python train.py --model="encoder-decoder audio transcriber" --dataset="short read English sentences (LibriTTS-R)" --train_examples=26041 --gain_aug_db=6 --noise_aug=0.01 --n_mels=64 --hop_length=160 --input="log_mel" --spec_augment=true --win_length=400 --tokenizer="char" --vocab_size=32 --encoder_arch="quartznet" --encoder_norm="batchnorm" --encoder_activation="relu" --encoder_depths=[4, 9, 4] --encoder_kernel_size=9 --encoder_stem="single" --encoder_widths=[192, 192, 192] --fusion="cross_attention" --decoder_width=256 --decoder_layers=8 --decoder_norm="layernorm" --decoder_norm_position="pre" --decoder_activation="gelu" --decoder_mlp_ratio=6 --decoder_head_dim=32 --decoder_fused_qkv=true --decoder_bias="all" --decoder_qk_norm=false --decoder_layer_scale_init=1.0 --decoder_parallel_block=true --decoder_inner_norm=false --decoder_positions="learned" --decoder_cross_attention_every=1 --decoder_tie_embeddings=false --init="torch_default" --residual_init="zero_last" --optimizer="muon" --muon_scale="match_rms_adamw" --learning_rate=0.0022 --momentum=0.85 --nesterov=false --orthogonalizer="newton_schulz_5" --adamw_lr_other_params=0.0011 --max_grad_norm=0.5 --max_steps=9500 --batch_size=128 --epochs=46.7 --lr_schedule="cosine" --final_lr_fraction=0.1 --warmup_steps=280 --weight_decay=0.09 --adamw_weight_decay_other_params=0
Rows from block 3 of the audio encoder, named by matrix and row number. Rows with one number belong to one channel. Each number is 128 + 32 x the weight over its row's rms, rounded and kept within 0 to 255. All counts start at 0. Numbers have three digits each. After the name is the row's rms in percent of the matrix's.
# convs1: first pointwise conv (encoder.blocks.3.convs.1.weight, 192x192x1), inputs 0-191
# convs3: second pointwise conv (encoder.blocks.3.convs.3.weight, 192x192x1, transposed), outputs 0-191
convs1.20 099:170083111100117166169110019072130090110101055180118102133191175125190161115076147149184117117151166099137112072107143060103134117142145123150153145103128114167096101112105163072170081119148150132138149099076106155141207106117120184112078103145119133115128178136130169125135091128161092161103158174102139090096098098161137099121064171133117138096156123109106151130167117138107087115138144174117120146116124111132152144182102187134160125177162137176121134132169125103126130176166123125087133129079180147169140204161141102127186131146091118064146154124167160096157118151193147097
convs1.21 091:123206151116176106220116140147175111120085041160134151122169172181191110171158118148120119157167153139131160136158108097150117101132128100131135076054136170099135157084083160123171115109126150150167145135123155122098132125178130122141096122118115104116135143099107136116163026146122133109161149162191146130079130106059085088135110157097158137117104130091134106105062109167108113061138126135168105114107137133127056142108151134062126148187056158155101092134110172072148126166154175076131144125123171122167059126154163085143173087117170129105120130131168145149131110126140090095
convs1.22 089:155129160192102142135076067110152116118163146083162085138105117153121080092157144154139140150093140128107057228115136078074206109148112168150142185181120092093157133177111153197069130092189148112162111171160155108119160141120102180080107109159170154130085183089168124135120114110143148139093128120055127112136106138136142071103049188089128149130081143109126112124088151166139145121161169138142121143092068138128137141104153160150125130164144092108112140139139144066127125196124169154116116114162079118148111129140085160129143149111128120087119161124118110061063152154142065142
convs1.23 105:161165118067144099164152179064127160160103143122113102105146148119128116140161146188104111130100141135127128105136149109182116082152113109157165104116130148142118177099135169076115123123105130160179067130116166124077146184145195189143124158160086143089147165094094159145088164138107165132162098126198132137100076096140140194123111112141154168216123119145163120191079149079155050110124136126106121129116109190156155130118116138164131110138103174155075107170094143111152125097126112083108028164067190093112150128140081082149114114138179097114164175098150078136114100114140122076
convs1.24 105:115151142093155105151122154156125173118155137139038117124083080164113164148176164101103169161057113085125114137094170096109094114125164112140108160116071119151126100133114132138129083139141122199155170148144171098121055146141088114106087110120094148137178136143088155138172180163100132162177134129070152106089035068132108105145110158129131087067155102139119153137117121143098145129209112158125136127148149119091149145107152135142127197091154118131088140072124093141104153113181073167107131178229105135150114134089096122138108108131122103111171117159097100062197133083115183156
convs1.25 102:130130152097133051171082126125206143120064124138125154124144160153115132200202179148215106158139139110189125122066115156129069108097118130121165114113156099067143138148081113095121118104095137194190136157141141083151086121172134160141157145149157098123080141151118165051097116150123148133182153153109152104092121143157126127121180091136112121136139140157161123183173096113120182152109094074093119183158147137125109096183095114154116148062122048138064096178132115093125111099142120139078184110095161141164085150089108103132136118090128140134081161126116160146081139155123168137
convs1.26 106:102180059153128148128122131193147137141110144110128112106071119088082123127203141144101109088101153132091118141086128172191097133120114156129143151163115126096109197112093128107092126116094123108122145147147148094092126136105097110159134120151075237081105128181125120183122170117104115186139162120162099170135121140192137161090101113124144165122134117130127128168159133128123116169131103148178156255135131086095158091076141129136169095133154111096005153138127099134133132116159108148186153122190124125117124139147140152081130140093161110136161152157155081142129115117123137142
convs1.27 106:149133123092123129163058150107167101050085108110161110164203093141097111111092118085089111102048120115140161152134171103120164113135115122139124196112133077130120061179111133163167083135174154123136171127118093151150092141127127100138110136111129131136108103121099067112159113155140150121131205100129077170093135193157100150160101095160155121152113137157128187116161126141133121144113116088131082126161095123162122165114137128173157096108071105125128110153089132226111174255108118119102109147096141149181183119105077097168116091164103138147088123147076123172120116147163141084
convs1.28 093:134089136108129116131176122144143187139137140134166105176088110105152124107107116134052164137082143155149182187122145153135075109101110115118121178115124143093195106176147156125171184135154102163142124181088093145183140127098182102089127154075148115093101091130110170184112149114141118091144137127085139121104112187084179165137118150153101118018149176107103120155078186121168109124151166084124182112134140123162114165153138180145169134092134170198157117125116168152181135098136066129142085173119213104159111101094097077137074126182146098152124136168159113130116121140166158141
convs1.29 109:139130138123135139120136121118114146122179123110145068107211045140135126144126082128126125181116064111078173096128145134117138118095112165183147120121196129129110164122086165139124135125171119120075136132147097088119093087124100160127108124088147123089189152098092211090092243148144095138117133109099075118183127146085039133138114120094141157096107117142117101078127085120130185139099148116139122129074124040120093155124138120114083150112088139160136118135115146150105146138085134140109163172101054110122131138117059089169104185149184131117049114135133072157099150088121149144
convs1.30 095:150090147124144059109052114098177110134175121165177120146189113170132140110102125064167146136183180102095122069113167184127145125101047123079150088152148091137135153121104115125125091145104178124143129144103118086131127109125163141126155102106062087082094149116165174115078136125167145159131135082126125131094145070106067078123105140136144158094065143100150163170145104097145169094097141136096149160122134097178108092091134111158113125107116172179132120128135104090124170043167132131132139160139080125101093211149119103152199187171093184151056133137140121124106159118104102150
convs1.31 102:143122124133103118089107135156135078146161183118146040088137081158144121145129154129137104162146095128059127118139146172157145132135173154097080178190119168104089107108134164118131149130122173133061171137074114144165193119193137133123142130147118128164140135156118158159152140137133128158112145181103113178150118223066130163112096097112084141162104148183117100134073074163092121103071107095080134068178094100097132129125182145070167078111089138125135101085108105099068130166136102133152095116159128066091110130156090129143137191166113177171167124135133141140198107082155168112
convs1.32 095:097133136111099173106155131167109154132129104110171117156119189142147106146172105168143141131147116148117127114121092142149093062120161112126148105124118128080106091117098056146113176098130079123140143123094074106119188162192085119138104146135147099139038100139109061131124074124144101099171129129121108126185079105126201112092092175094165194135054125126135116112117161199130150135142057147136185135153140118152122129137090096169146121176123165181142114032203159180149115166175109121122114105073181107177120136125180090120114084156087124145130119137178149134140125087146140072
convs1.33 089:103131186173174058142141098096111138145148143064102156161128127076135138130180120156135179160143128091162117106155075181111150071125116165134123128179153163202102136170105084142130127152104110137058101174115058101126110133144100161112151135099134115108150133175141164092117135100097170105154119083140086098165160150136130069122113122155077168069171117117156070189123096204129160186097117193147116137108107042115110074173134131137103152124174108148152141110144128114153178102133122132191078111159129178152107159135108173184130095100100089130158156078127161105143152098099173123
convs1.34 095:105156192188161108126123069120106141161105129149121187164112126202102165191091129140131127092167101170122145161185060141078172056139108114109103136161172109156113082134134106057145106098152149123105179124119100137161162135065147112118136120174111100181115163113104133137106162098053104112113081126109110148134125162171161130102106166178125140193169138107089122065171153096102049193126131135128144166071144114161143138186098122170106114183075144097079153134126111157161124119112081103145144105102186179140136120117129164122074097108136091110140100114084100120094138087162130105
convs1.35 097:127122132147135080047115139117102144113142180098158089142138056129055135075102118141165102175066090143147103111108121146143126204123187168130125124181123095103109130147132161123084133134177121176178093117158097121079119151093132092077149110099149089122128114184114117149078123097136090134143137105063121139117163154233038130101132151164107114154113114141171134119182116125145187113159179141164076132113209110155130162109149100131136100101127160144178125173126079065124095096131128171145106136125087063122207143179152147124115095096138131160147098126161109104134149122163149140
convs1.36 095:099094088191127056195148115157136114124130182107145142169146133180048073165141165174141135179079120124101127146144117137111132149136153149171177082078118149144145161194135119092109082126116120134100097136229105138136185123102090117140096128107140151179117086141117170179170138144111127130156108123137119142140115118157128113060140169127126121160069188121140083137180101135143184125121130121149168233131126096122083158181141120125134105124160151135133125111130094083133224178159120145127166107057116149121074107141101121140137145169111157116135142149126187216123115112116148107
convs1.37 094:080106130138114122147118127086072180094183152074106162111036136134100098150106146173108108121160129190117163131188103130181182150130134179133147155135134101137141138133140110161056126087089078136156155129145107103092108164088177138070107086109177097123126138073112155151166146161104109179173137119148099119052064129108126149136096189094144164141182116114118160074135087065145153137108144138142152119118088041133133140188093129150126109185163097132125124152125145073123127104135109155177131119115145119148104125095125092018138167101077166101135164151134159112122120150145167086
convs1.38 103:111140086116060193137130103139157176104152147145106124163218109158161141144159172107122096106147117162173116156126198176129145116189127175141128163195192142124117124073117109157142078136085146087118093101096129096144142126165137111156123162143172120168098125115105156119101174068158140159148166182128099117094150129118123178125104164152144127114203181126064107148107152160119118069132078124145132074160190133128151135183092145153167091110106153108141084118113133124124171148174165149114166171151156083098136118130187125116122137178156050103122171170114119172117198083090142087
convs1.39 095:094091137103091173110157215138029177148159087173115194092115149132196186115212115165084067112144129162102124121141105140134142123136135144158101128113089109143124116083110130166124123118187153112194105113115127112152130151140172062094092159129098108142118159147151148166091117102149131103115139157135147089105178062124108120131153050122183162195144124119135096103123137146139127133128127074113140101171154119080148142103119151160160150121161181147098103081174107145145116061116083132117162133117125132152103125128101171144076145101155177185137178103117127244126151108115109121
convs1.40 097:121168038095145143153160132106174155116168140153162150112101087106119137126123151126152132120138089104123144133142094150143111189074164159125146139163086144127097232100101155096176160149180137076181162161136106147157099210162094137180090132117077118132143173120146100123114128086133121105078141111187131116162122080117065106125117114099148130128118142126114127076146106139156077111118093160111142148029166177159162169132120149137126114107091171181115073140082181119131118130169125145151128136074067117137156117142212112063120118098134113161079191119099127132153165125131195096
convs1.41 110:137110134124032145091127127129060136178145115187119136107171125119100145123218115111146116120109115118154121125143173133143115111146138144135099087104139099107124174094117142151177133156108147128142134154037128155106061142096141085105087139054131140062129109156140129103161163169123139144119196184155101198120140111099119147117133134138201104137136130134143149116145135183138107155179151145148152255120103161118141121138141144185120118100132148155137125101115162122111144121083155113085140171119158119123146241168138163156103105169096109114176149099117120116071121122141107151
convs1.42 108:122140154134104092056107225149072130147059103099222156102109118125174159100117112172137098106129140137140103128107104110114151123116139115124085095145196126175180135124118156119136160121132140112135116130140124127109094120117105137130173142144153119099137126117146173057110121141126077157121149135071124152082189205150152149202026164130108070096157128103137129128127113135092151051163138111092101137116132150125133082086114135103182132077173178103048139143111143146124099124181111127204110133112157144137122119126131192176126109132114136166122137080113111079170125194118179167
convs1.43 095:072107125133061154115162126060068098122140204116073130147141066163143128142128142121160114145090159152125146160152146141107126103113153175139137133192130155134089130131111098101159113155168116092164237124124171156102101123101089177117139062116062154190075118135069203187185118150102157147132147170089085128127139110146180140108056077048153124113120115139097137104154126150140124098148107151182115143164139096142143106077184112124113089131108151144135129142109194127141091176104119147089116143102125130108171038089108118170092101086138116098154148145098129123116157140114143141
convs1.44 100:132109144103094172101151168085125088181162135108116148117203149107151155158164123071143100138107107161110091177153159092163135130154113097130083102132084154127137122130153176135116093131067153069113163147128058146128203140158177113131089152084127184077130114129180092116107077174160129119136195120195125138120137137084116127108135126195113156150076120222135117143115153140170148140083112096131165119077131153132112079131120142143135155151069178139108135146096179155119128117164137124087109157139113119123110133147116091098181103161137135182168060128169082046069141118124094049
convs1.45 097:145117096120180094147149134122199150160078116123094085110151149151144091140134139136059139156103217074196163132170127152102099122088119097141211093119117172156168121123128131136035135150150168084126131158135098186115120075086142150086077124125109149114130130142100148169084123117132121099075126135155133139156114132097073137081128120082069141166117144182124150127092103125159102214168061129127107122203140099158163118085142160099154071198220096097163091147122158148131088135130099099102165137152123085146108116164144144120129131076125089107091147147143150089125147117135118116
convs1.46 108:137151108243153128096106194134170124255114194105113135169140098051137143131190103113108088109140104132158121146101142153163117165090135108118111140090086126130157133142164130113118173140095118136117134128225116114103120099131103109128140138102108088073095151120153135156108143090136129079111072122194131143149113155144135224120126126116125125150127146116148130119186126134123153145086157138135131153123103150118144131119120121108178111128138146117162143157085113142137152003108106111215153139166105117124109133115130164122138121096137167071115205119120047138157115171147142148
convs1.47 106:106133139154135168136119142099145124121143143117128125101112144142133124154170148132125151095092125109101147153144115115094133106100236119054110136125174157129124056094144100104120107124173144115097149147110105162125149101185131083078124127131184133198246083107137128084148101157122123173101152113138140191148055154169135137092100045070089134111133127074116127127084130179058158226099107155122104139151128170095137175151140141146131196140107141156116152116137202118119125152177126039133100169149130087152112153136141113158130167105129112100200156149117127168127129120139160125
convs1.48 109:159139140134111187121130120120158166143131076175160179138110066082113105092105108134154086134110110180143119126110179120125110056115128125174142162085146174141117064183109179156095159116124139192109105019092100080126146038192127165139096123116121140124135126187144097107133083116143132185189113094224107108130092154078174132144149157117136116178132122113099130108144109117104163111094143078115122120162117154134163178131109114117111125141103055102133099176190114121141115158132137142112092127094109114116097116114154096158156162130173145102138129079092111138190133110091204079
convs1.49 101:138145106148110144089120135079092093135134145141176098025121063158130150061140121112184158131148140161120156087131123113168173168081124132072134152144133177100127072120181121077092167120072086106069053079111147152150173095173150149185178136122202079173125169181096185128157113186132154131115157127080142113108118136158136127169137216061172101130157169120146108066068187123126122136124133105154138115161146143134161123158131117104116152126128107166117113111106138118178140094182136137181083147159080136139135128131138142129128115163120133161115107132157115074129117127179175140
convs1.50 110:093166128253149116107134088116157173193131147160132096151094110198146103121133159095167087125035144162159151142141159076144109138159103098123142124097153142128098114099118122063131111100157132125142155111137105143152104146092072115127123132099167098153103145118004130095137153137119175096110181205093114245137135134146118150134138096102112085155076138080124148096137106114158126149100137134127131150158158129124105127106118131093109112110143082158110182081132081150092139233111127137148121150173135170146150153111122165122078113119144113130146143142058154134118157103137116159
convs1.51 097:030082169135115112124105137095129149114082146172101117154066091059105160185188074107151123162114088120161205112149150143117151111120090143131186117126082156162066121099129132163114111157117092219161138137140183133135136136127168112143139149145206139129131171117116120131128136089118085117089104169082171084163116136165110105144145087173167194144096124162157102116138103105151095092125110156142133116159105157154129087099118166178155150214096195145134146114158118156106127141083129097122176167126197166106111093112127112106101123129099163124170167147165070173146126128129117193
convs1.52 095:152122108126102092153124125153127081128122144148117135152138161125127177138128056159144114143175124103178082107140111104122131088162107133148101118125140133151128097091127136120150138128124087132141159086155045183141140180107192194092118134153148115141080123100095126095122107151153152078072135068168126160104120151097075113159108184139106116099106118116132067142142136094173077153151180151055174132090164126136081116153070136107051137124065152093086169136109147139149124100137180149161134042067102103136129091137107135127124117126128053077118151160184119128186006115117129108
convs1.53 094:142148071131219129150148124101129104162120128103137192150145164125141171091000107098148142155127122104134193109126119141161109106088141145090089131095053063142113119122085158171150100132147123108113170125107132128111148171143102129147067136114158153113128100102145134083115102162122124078097064244113099101099085162129180139124108123072123128051165100156111158062106130130136154117169157106185129121128146098141108115119070107145089140150141121150124097040176119171124136106135103096139122120161141151142095157138068155102167153125158109131150108135108136069085141144167170109
convs3.20 109:161087116115115098103105116103113152055166097125114120131143098136143114131128183169048115124140153121093133210150181121084133133181154125104138079134110109146102124182157091103138167116084170121090145119194153092044195134158058176165096141155115110143097119181101159114103107061127127145200145135085113083158152103116182116082141105102165144117088100097111116166139100151122185103074120124135091128116150141110131117196092102088108116121121160158124139159089153134139109205128118103078133138155134116085069173164145132166160194101157129101105111155117077181170148103118156089
convs3.21 098:158117122127107102138072121190162093119153136177179155121098117071160175142153143115114085152134105139161097189101112109163107135222158157153089103107096136070121093176136110157125099168135159131104153137081154145084121151117092124155138118159076102108121173101142148101133132116102133155040183074108131162180176124107117137156160149120139109141095120118143114149139115147155110215129134184075117138166146112160166068150140138064133061139130113161178115156176084126143113175146060134121133152163134193156182124118107144138113159108115188133091101096224140162154072148091136118
convs3.22 099:144157122104092162122126084114131097108121158144146108124058118174099176162132174141176191111108207110136159084103149108144149146161164128124197198105124096146161141193103089139124122089137148164121166088127107146061123130160071058156132141152241159089191145160135102125096102118149104119124109148056039113156109137072134111100130166131117136091126118116149092156112096127132084119131124095135146102146167068096138122158113160131119110111110078112179162168167171174093189169129105134128120104182129124083135092163150132109148142068110180095156094094093120094106136119133127095
convs3.23 105:123108183119185080145123159140111114120120166095181074075089136146109084152205176133108129091150101121112071078167157133172202138069106130123157115126169111122069146108111107203127087129117037173086160152171190157138177067070117089124113122117160118107161113153105157101145139110120136102142085114127115155090157159132089140137107124099136122134090103146088115122102079161159060109135111095136094184153058125098149108116120146091148122121139104126093120096094151100102125129142203083151083087193133135147146116157089132209124177169132146107129131131152170179139145110160147116
convs3.24 101:120128163160127118137133082170148110175057142152139150077128125122157131081105134140090168132125189124127190044100069124127201140148096137069160157135146130219156129074156144153133093056159108131117146065062112143155201155145113120116172148087168161126132152167163148116126102111065124130149092167115115138106114119131097086128142081180093134196124170158124178116148148116085130050136117128150113071132196149092131146129116127168076153099111106137174113100090118117100144133154067121138127202079128150100112170127117143115116128127178161147103121097105098182101129174100120141
convs3.25 109:142092067166135179166120176083136131153131143159110044143167157087146096089065133145135122157169084077209100119113143120117130081131102121107135155165106182126118112114123092109155063146125048107156156120136117132136118164086115104150126135133138134131123078142085098118136167159125090133097125098164106102101206156104081096190102112058128139100086136126104133127144119166084138130157124149142119115150097098101133187069093126113110138147130144163012127142106114151133111086139170065146112079083122159181127107058085149090151060092092124123098154134149145075129129159123185137
convs3.26 108:142165147143146095147176216124122127146108172182078105162147146106116111173031109174145153144100137090156129132146159130123174115162132141185174161123079112096078081120123102156097077143133138139110146079146050102109187132075155178145149201144128120121123146148108135079130132113105135152109136140071102162138104180121129142144192103187117091120167162140125139124099136147148126145186128114140148143150146133132129132126138100114108117234127165128031087118108107105154073132183163082097130103110136122098107143157136098137117112085131162127148118053115124120201141165111168052
convs3.27 103:092100164135096144134138192122153140131095067136179123145162098208109113177134155104163125148174068132107176166133085079135122135109170098137136136119160103074213125118114132127101123180118159107100108193049183153136105106107103145134146119128136129142125080075107147157117122128103114140144129123188133169145122155145175133151097158134168164202141181092082093076176142135141140154100124156149112083141112163172119114145107205096149131110122140143113088136132110184161148116083108123129140129159131212156087092070180087127103132142093098157110124164086172081098095166059179088
convs3.28 090:127159101134152176137107064088052103101103125157138129132104093077149210152144085159194144109125112173125163122101137141130146133111138106108208120132143161139133147124168096103095137072083128109114127122166094142142102141111100101191081172067122068170151233146099131154162150094112121125091124181115152104128126131112089160089142116101163135087081149087113199098155179104130140115143143097163140146140067072148127123121116147140159097201131091161105114188095137092073135092184138146119084091135045166109112124139089163097063149104144104120142155155146157121159125097110092120
convs3.29 105:130143148130086112117225144138148146123160140170085147164148098114148124089089102141117133130133110107122071169100101134076134112109135152141149128143153058160195141146223117134155111188087141137173150149162093147126147127167131080130175086149143136120077127052043111108108116130118092125172106156114131121158124145064137113081117209174103123126108112156103135193079109099148105149090118159158164158131138101148138129110149097067114112138126131113162127213149114142087115171065160094176123099078148134093178071094094170075111144163190112118066133150130151123154128121147135079
convs3.30 108:137148161105117114116073164105128117091115070117129183145113092144165148123191138099120155163101125125067093102131102076119144138149168187108111120148159188116156174097078107080153106160140132141083134137138116000127140149097102173074175148143143117109123092118105152083185113099183094134097129146148140112139147161122104139117136143125120103146104089095212088108167118138147224103077134103091097141144135221121103132186147159154116113132133146143137099171115116145111179067128088129077102178103139115176164130133163087167134123152142157178087185164162145112106090163137158120
convs3.31 098:142089173083087154105109200077109116133111100136117073019058172093140098071138131128103134202111121109141134132123144088112206094093156201111139147157156133136097114121110104097129136106133105125144125172095111109117151115087113092145132183113137156138131106127085112121121137150066169105165176067162153203096113111120133121143189155172107183103167123081129165084128172138163160170124131119172136093185128044138115129119118159155129165121130172110122143126165141144128126121146120103153100141083153111100176101112130118117137115169201116135131100198163188121074066147153101108
convs3.32 097:099160106151073128177134149132214134114077129143123122072090081114145139166131137100123100138129178150105169112132165167154107152152109114147141096192100188122150117142157141111136111091172158172126116108139085101138118173168128146103058161097132131149085158137129168179142072165106165180108235074147093143144094166106098131131072119117112116092139114056141138202148134104139073160090159087087166125135158151080147104144103135134107200079140093143104155187198140101136136061097085143099154107098108132184144137121166074135134176109106164147081142115169114157134137144123109141
convs3.33 088:138111102132092102174190170162089153145160097181159145099133097174133121168114159170106107106118148156056143104118128077105144115167084097111138100123076076105098161128145141126145153064120207106029069080066152086101097131167133120110094129131103144089105076161173101092159117151134112147171117153095101138173060201093108139144113152182153171193128066117107129137127095127118096145126135143109075166121168126098102120104124096058117095151149135048161105126158147161108135096106169160140101116158180161151152115154091111080131128153133097166129152161103139126159101176143106140
convs3.34 101:169132113129126113191169165134082118168149083104150083156146170116125097124119172144098137112108120121096083110107117047145113183130132186130095078131159167125119164133140138094081110091114131144099105132123097095163176118085109092126145171086082082127124094083102172102117081186162158176157126085171088128107091141177060066043142123096080136185108098110110045156148144093134171126197100140130124134128103106115155137124101130125103169094115128141077060148095112121115135106103067109107095118088107160167071113121110085190130127112111138102144092110157083155150141113043124125
convs3.35 113:142134106098107134147087079126108161123069117108098168135116142108107055065158065138156091147089144123146147163118042144101151123123104169134123100162135122145103145209131126073134152123082110174128154086139139134139082114154150230132136154140097133106152159183146144179177204097125182108152064116170183097144164113083100099165107147139083054122120086129076163143132074123100105160117124239138174107157094126099125106104118134141095169164121106133150123124094080102127112131152128148179121144102161101133102188113127132107119070133120144102145119103138115127139111134098042115
convs3.36 117:139143125164095098145115160167111156188038181183122148167094117115120127175116097100138116117148116133151177155185160098110108131142144214123081127133128175100167120098100123159137066148101072098095113153162068090144185116162111134099157101094095127098136121101129107102129168112121125115109125087086122103134122182103073116167164152146189132095121117158174090139145177141095112136173116125173119195068104114133135165108144142109070172145122127177057124102130148164120184179160104037091157096173126117140159102125133074111110114116169110147085173109148130149162096113151211135
convs3.37 099:108204150113148064177151108132132104100133125119149123126075094100130148176117137163122168139116158129153090086107129137154120169156119129090141177097133153172175122143142068101117173105131123147138127126108132077047127115126127094149155125152153100124178083054114140144125119122170092120112167116148103090213149086079144129089111140083107090132104102090068118161154147184136105125094116068072098161174119095099130159154201128159130085168134129133137130141103158155135185184167110233114114176108125147101138202135152185110140112131179127143092137148111078057076098081120133106
convs3.38 101:129113155159138149089128097116077106110180116108111085133101148116181120094119081144079143128132104153077184153150193159138152155149143065182096091150177075078087082139130095140085145137106101094144127141120194097153071147102135093127116141126188095136126036164078143107153110114088074118114168127143096102130129106090122090163092150129214110158127143128171073146085183174102123123071115109102129157113146107089157111116118196132133082126136153128131137128109121143159119145146081105125120150121200121097133103151155160190150226155103116167139098144100145166175077140110119195
convs3.39 103:134124146143122168140200098138143143092199202175119129157097101145210065209101087170114087122141118146126111123132117145088115088116144124143138106107159113160123152124153139057079142110133115092145075110144167157117147150151133191121137139125131118072089141107146147132163198070116168144162120135178085115117154086120140133091103108169132111132170081121089090142107178111137127103171120162154079044114192111159122125109114124093119160096133125091088064122134125154163162114146138114155123062137125167129059149097114034119103120112140103091143086142113115108200096095063156142
convs3.40 097:093153103104107118155115130110101102156100143094119123116123103118093117067091115080049145117195177103126149151112075159122124161098192106147162143155175120109091114055117147111156109142071124161137140154180153142119093084177148116109107129095142170119099164106125122107116176145108091094173166104119095062134102110109039135149150168083077144068085165122109134069078040095160118089098151146089132132138149131085159147113077105114148083136128148086150148143103152142192166107121077173142140145110127140168120144166121138151119135127181073175201141065112152067160156149129157110
convs3.41 112:116175106115146132113119204084122184048141113122142130087136137157123147135139140092150111090129137138147096165143151004122120138135197089121193130095092103111090081137109156149119170106180085098143101105134077155159130117100131144106116106151173081104099138125080146064097118135111113179075134113107129158065047129163135130110153151144156146120138086083134141148093163132083147165121145096170112169165068161136106112070127138113204128172147134084171159150120139137098129108149145098112112087150113156126166099145107133138113123126110121174079149191085127017113118130143149073
convs3.42 101:149155145137199117089119120102105131154177096124026113050137168127121099198134164125065077114079101114151133178149127170108124157116134097132163173154148124130111086113128117090165148154122115137121113155169098134124108117087120169090093141100161143127108096187126173066114133178133121137177161144064056150102129147139136065136134151163112084150204086132139143114133159108143156123185116080133126104115145126095154075120174129140226164074116204133084097119144126097122145121127142146129124126159125120076080079092138088158121119093071126165084153135129118133138085164075075117
convs3.43 100:144142073195122118162073105188104126132172112158134058109166154151138128124140119179100065069132124158100079203106118158103125151150141090104140158146087133157197092130237119108133122146113097148151154125190107100122130125171155165119122118137103173169145108108113166092161128162117081141165122164147081151099106124122174167063116098127130110160142083184137128101073162119132149096133112138164049149118095086125155139076134063147121154123137146157120056139133108113090137070093136134126064153088091144092132151072128100156130149130197166103093172157081113128119142101128114085
convs3.44 095:094125115188155135076071101111125082226156172106149095175132163107146183090136110129143108128171122123052111138143193084176118118080191103200129126115107104174098080159153071137125118125134120105120152135136179114102150125148120130144144109124187159130101119079173151117103126120115119088100101092155079121146137165144096139135102139157145156124104144099153187147060040191146140157125131124143133135100138120069137079132135113132115176085128132125118127158205115141143103140161095149164118155154079076166164229156200143130168102122130143128156118127151124121146122064134151079
convs3.45 090:079098159097159049123106133114094093121130124159156118110081167121128123117068087158117112168143106172108152169097163116103181134128168136102148162109130122109104099046105170087127130063125125171099139121109126131144096090182133159104141138126190083121141111201125155178144163139040056155082129079131129099075146127136115112154104120105128106115163076177097172131131165156150147178182140130114133127117122087122118146051139094128090120150133091111081120191108176132153128181111117132107151164170064147134077151185152144095098144156133168190088147137095135142132145097032135117
convs3.46 106:109159124083176149115089137142119141139179167128107077148144113090220110108156171089113016126121148134156131118065146156134146083151128126116104106111094123106130082124147137130119132114101111094142205081216128133111207123119119136158134155121095111133133150140089118070142169138152123124110101111100113157159119144121068139194177126135071114133057070085126142118152065112122138153111110126094147223135069181117117123105149152134201114106163160104125161133139151127079140212172142136082097067128171142125145134134109103110122138095099163100124090123110170073115120161152162134
convs3.47 108:199110131097134054088099120190160080188106118145126152119086137126122105133154146128126118109156144143113160190120098096146112119142134124134147072060130108119142080095143130150143148140136101068158154124130123191134125106147190166120137146122164111167078163171121115130156153090149171141108072102140131067103115134088087094097141114196121181177120111120119107054184093132112056094109139119130106130129096111164120132149131175112159110091128092097119121128108168061163110157153104102114105209178105167138072148157122135123127158135114127145165190196101161158218046148099102111
convs3.48 114:160122094094168131109097111112149114083081098180151194129113074138127105147099071114125162134109107142189158158092075103139124090157140077156126122051108167147138158126139122141170110139098114058126131131125182116146136188156111162131187150061129130142135191192146078177175065077079046189119159156119139075076107077118123127115116121091151138082102075142134163131110113144131148136161126138135088139085122173191100148154172107139143118152157138135096137125110119215132131137118108144113189145158127078154127177125149149092137128082093088142068129170092138098134166147126080141
convs3.49 098:124139097104098088135142132152137099118127108161131138069128168165076190161148145157114150121158141149175174124133110152121086103138069143134093140162138049144144071117109129169114177167136183139077179124160113125122128072165127140109132105183129139126106143080138056141143145133125156165111137146138162104093129118160127061146107133101184144108105125181076154127184088137155153156209116130086118072124078116107103120166133095155123161134122128171145120167086089188188142126085162161158070123171077142184108141129101121126097122174123085177061138097073082178170198178125145100
convs3.50 118:130141110212141140110144165106150145025060134164123097102172113125189147085116158139076074089077080100116091132154123173112095112185140109137085152082091088128136101099205157123139123112152100139164051110097143103085142157105125163118111085127118112107202123180130154107163112080127136132114109180110145169098149111079193115132112104190135141117124084121091177121138160117121100109179141137134114107160039082125115064125127114153149152131129144128129145166111124128127120123150175133114143128120107123105119178092124116156071098152120189153154135122044158153190141109195132162
convs3.51 095:141097148089116110162133093134095101078088131135151149162172143115128103141059131118154149148146120114085131080096099176133102178101081138131110151223123113149088154179119084110135119093129159143161121056125148096130081097176138140190079147139113135140139145076169049083126065132064155100105158155074144076129106119136153149112140095092120140158106154149073170120183093142115115126084121168092159092108144081102145113172135079157131186134101134138165156145186157122131117122138104205240123101115176097115110147181136129148151109180135133111142132159142190142152163080123157129
convs3.52 102:137135133132154106138106100142120099129182089134120127091190148137095170070105089159144134115151074125128140159156127110135169091137065145136140128095112122116176199097199140107087099139161107166125074165125130140156151092134138089132130079098105116151051123136094158126098160160157081185090108159162160087104123173162139063092206082154147145148128065087116118191159127137090154121160136092161115113162171091104121176199111116128100107110104155118096150124113141098215155117101114135158090161167128228104073140196178146142129104110116103130172101121067172110119110130118139109
convs3.53 098:107115160182147151158063059126058153168164127108168067140130134081074148081120140160154093090130093116114100107173099151121175060161118094150125147174154119144138139161092123098106161106112142113120107132115129161135136146115148123069111126108076053156103090125147064155085154161123106176076123175121130100147127112213206061087146109081161099072139101146105148153117160117151065131098105099117096153137159165095168125051113119061161077108130140132110194192143154150105161120112146141112113101125119114130119110116133171152150102145147121085089098117162083128100093135091095169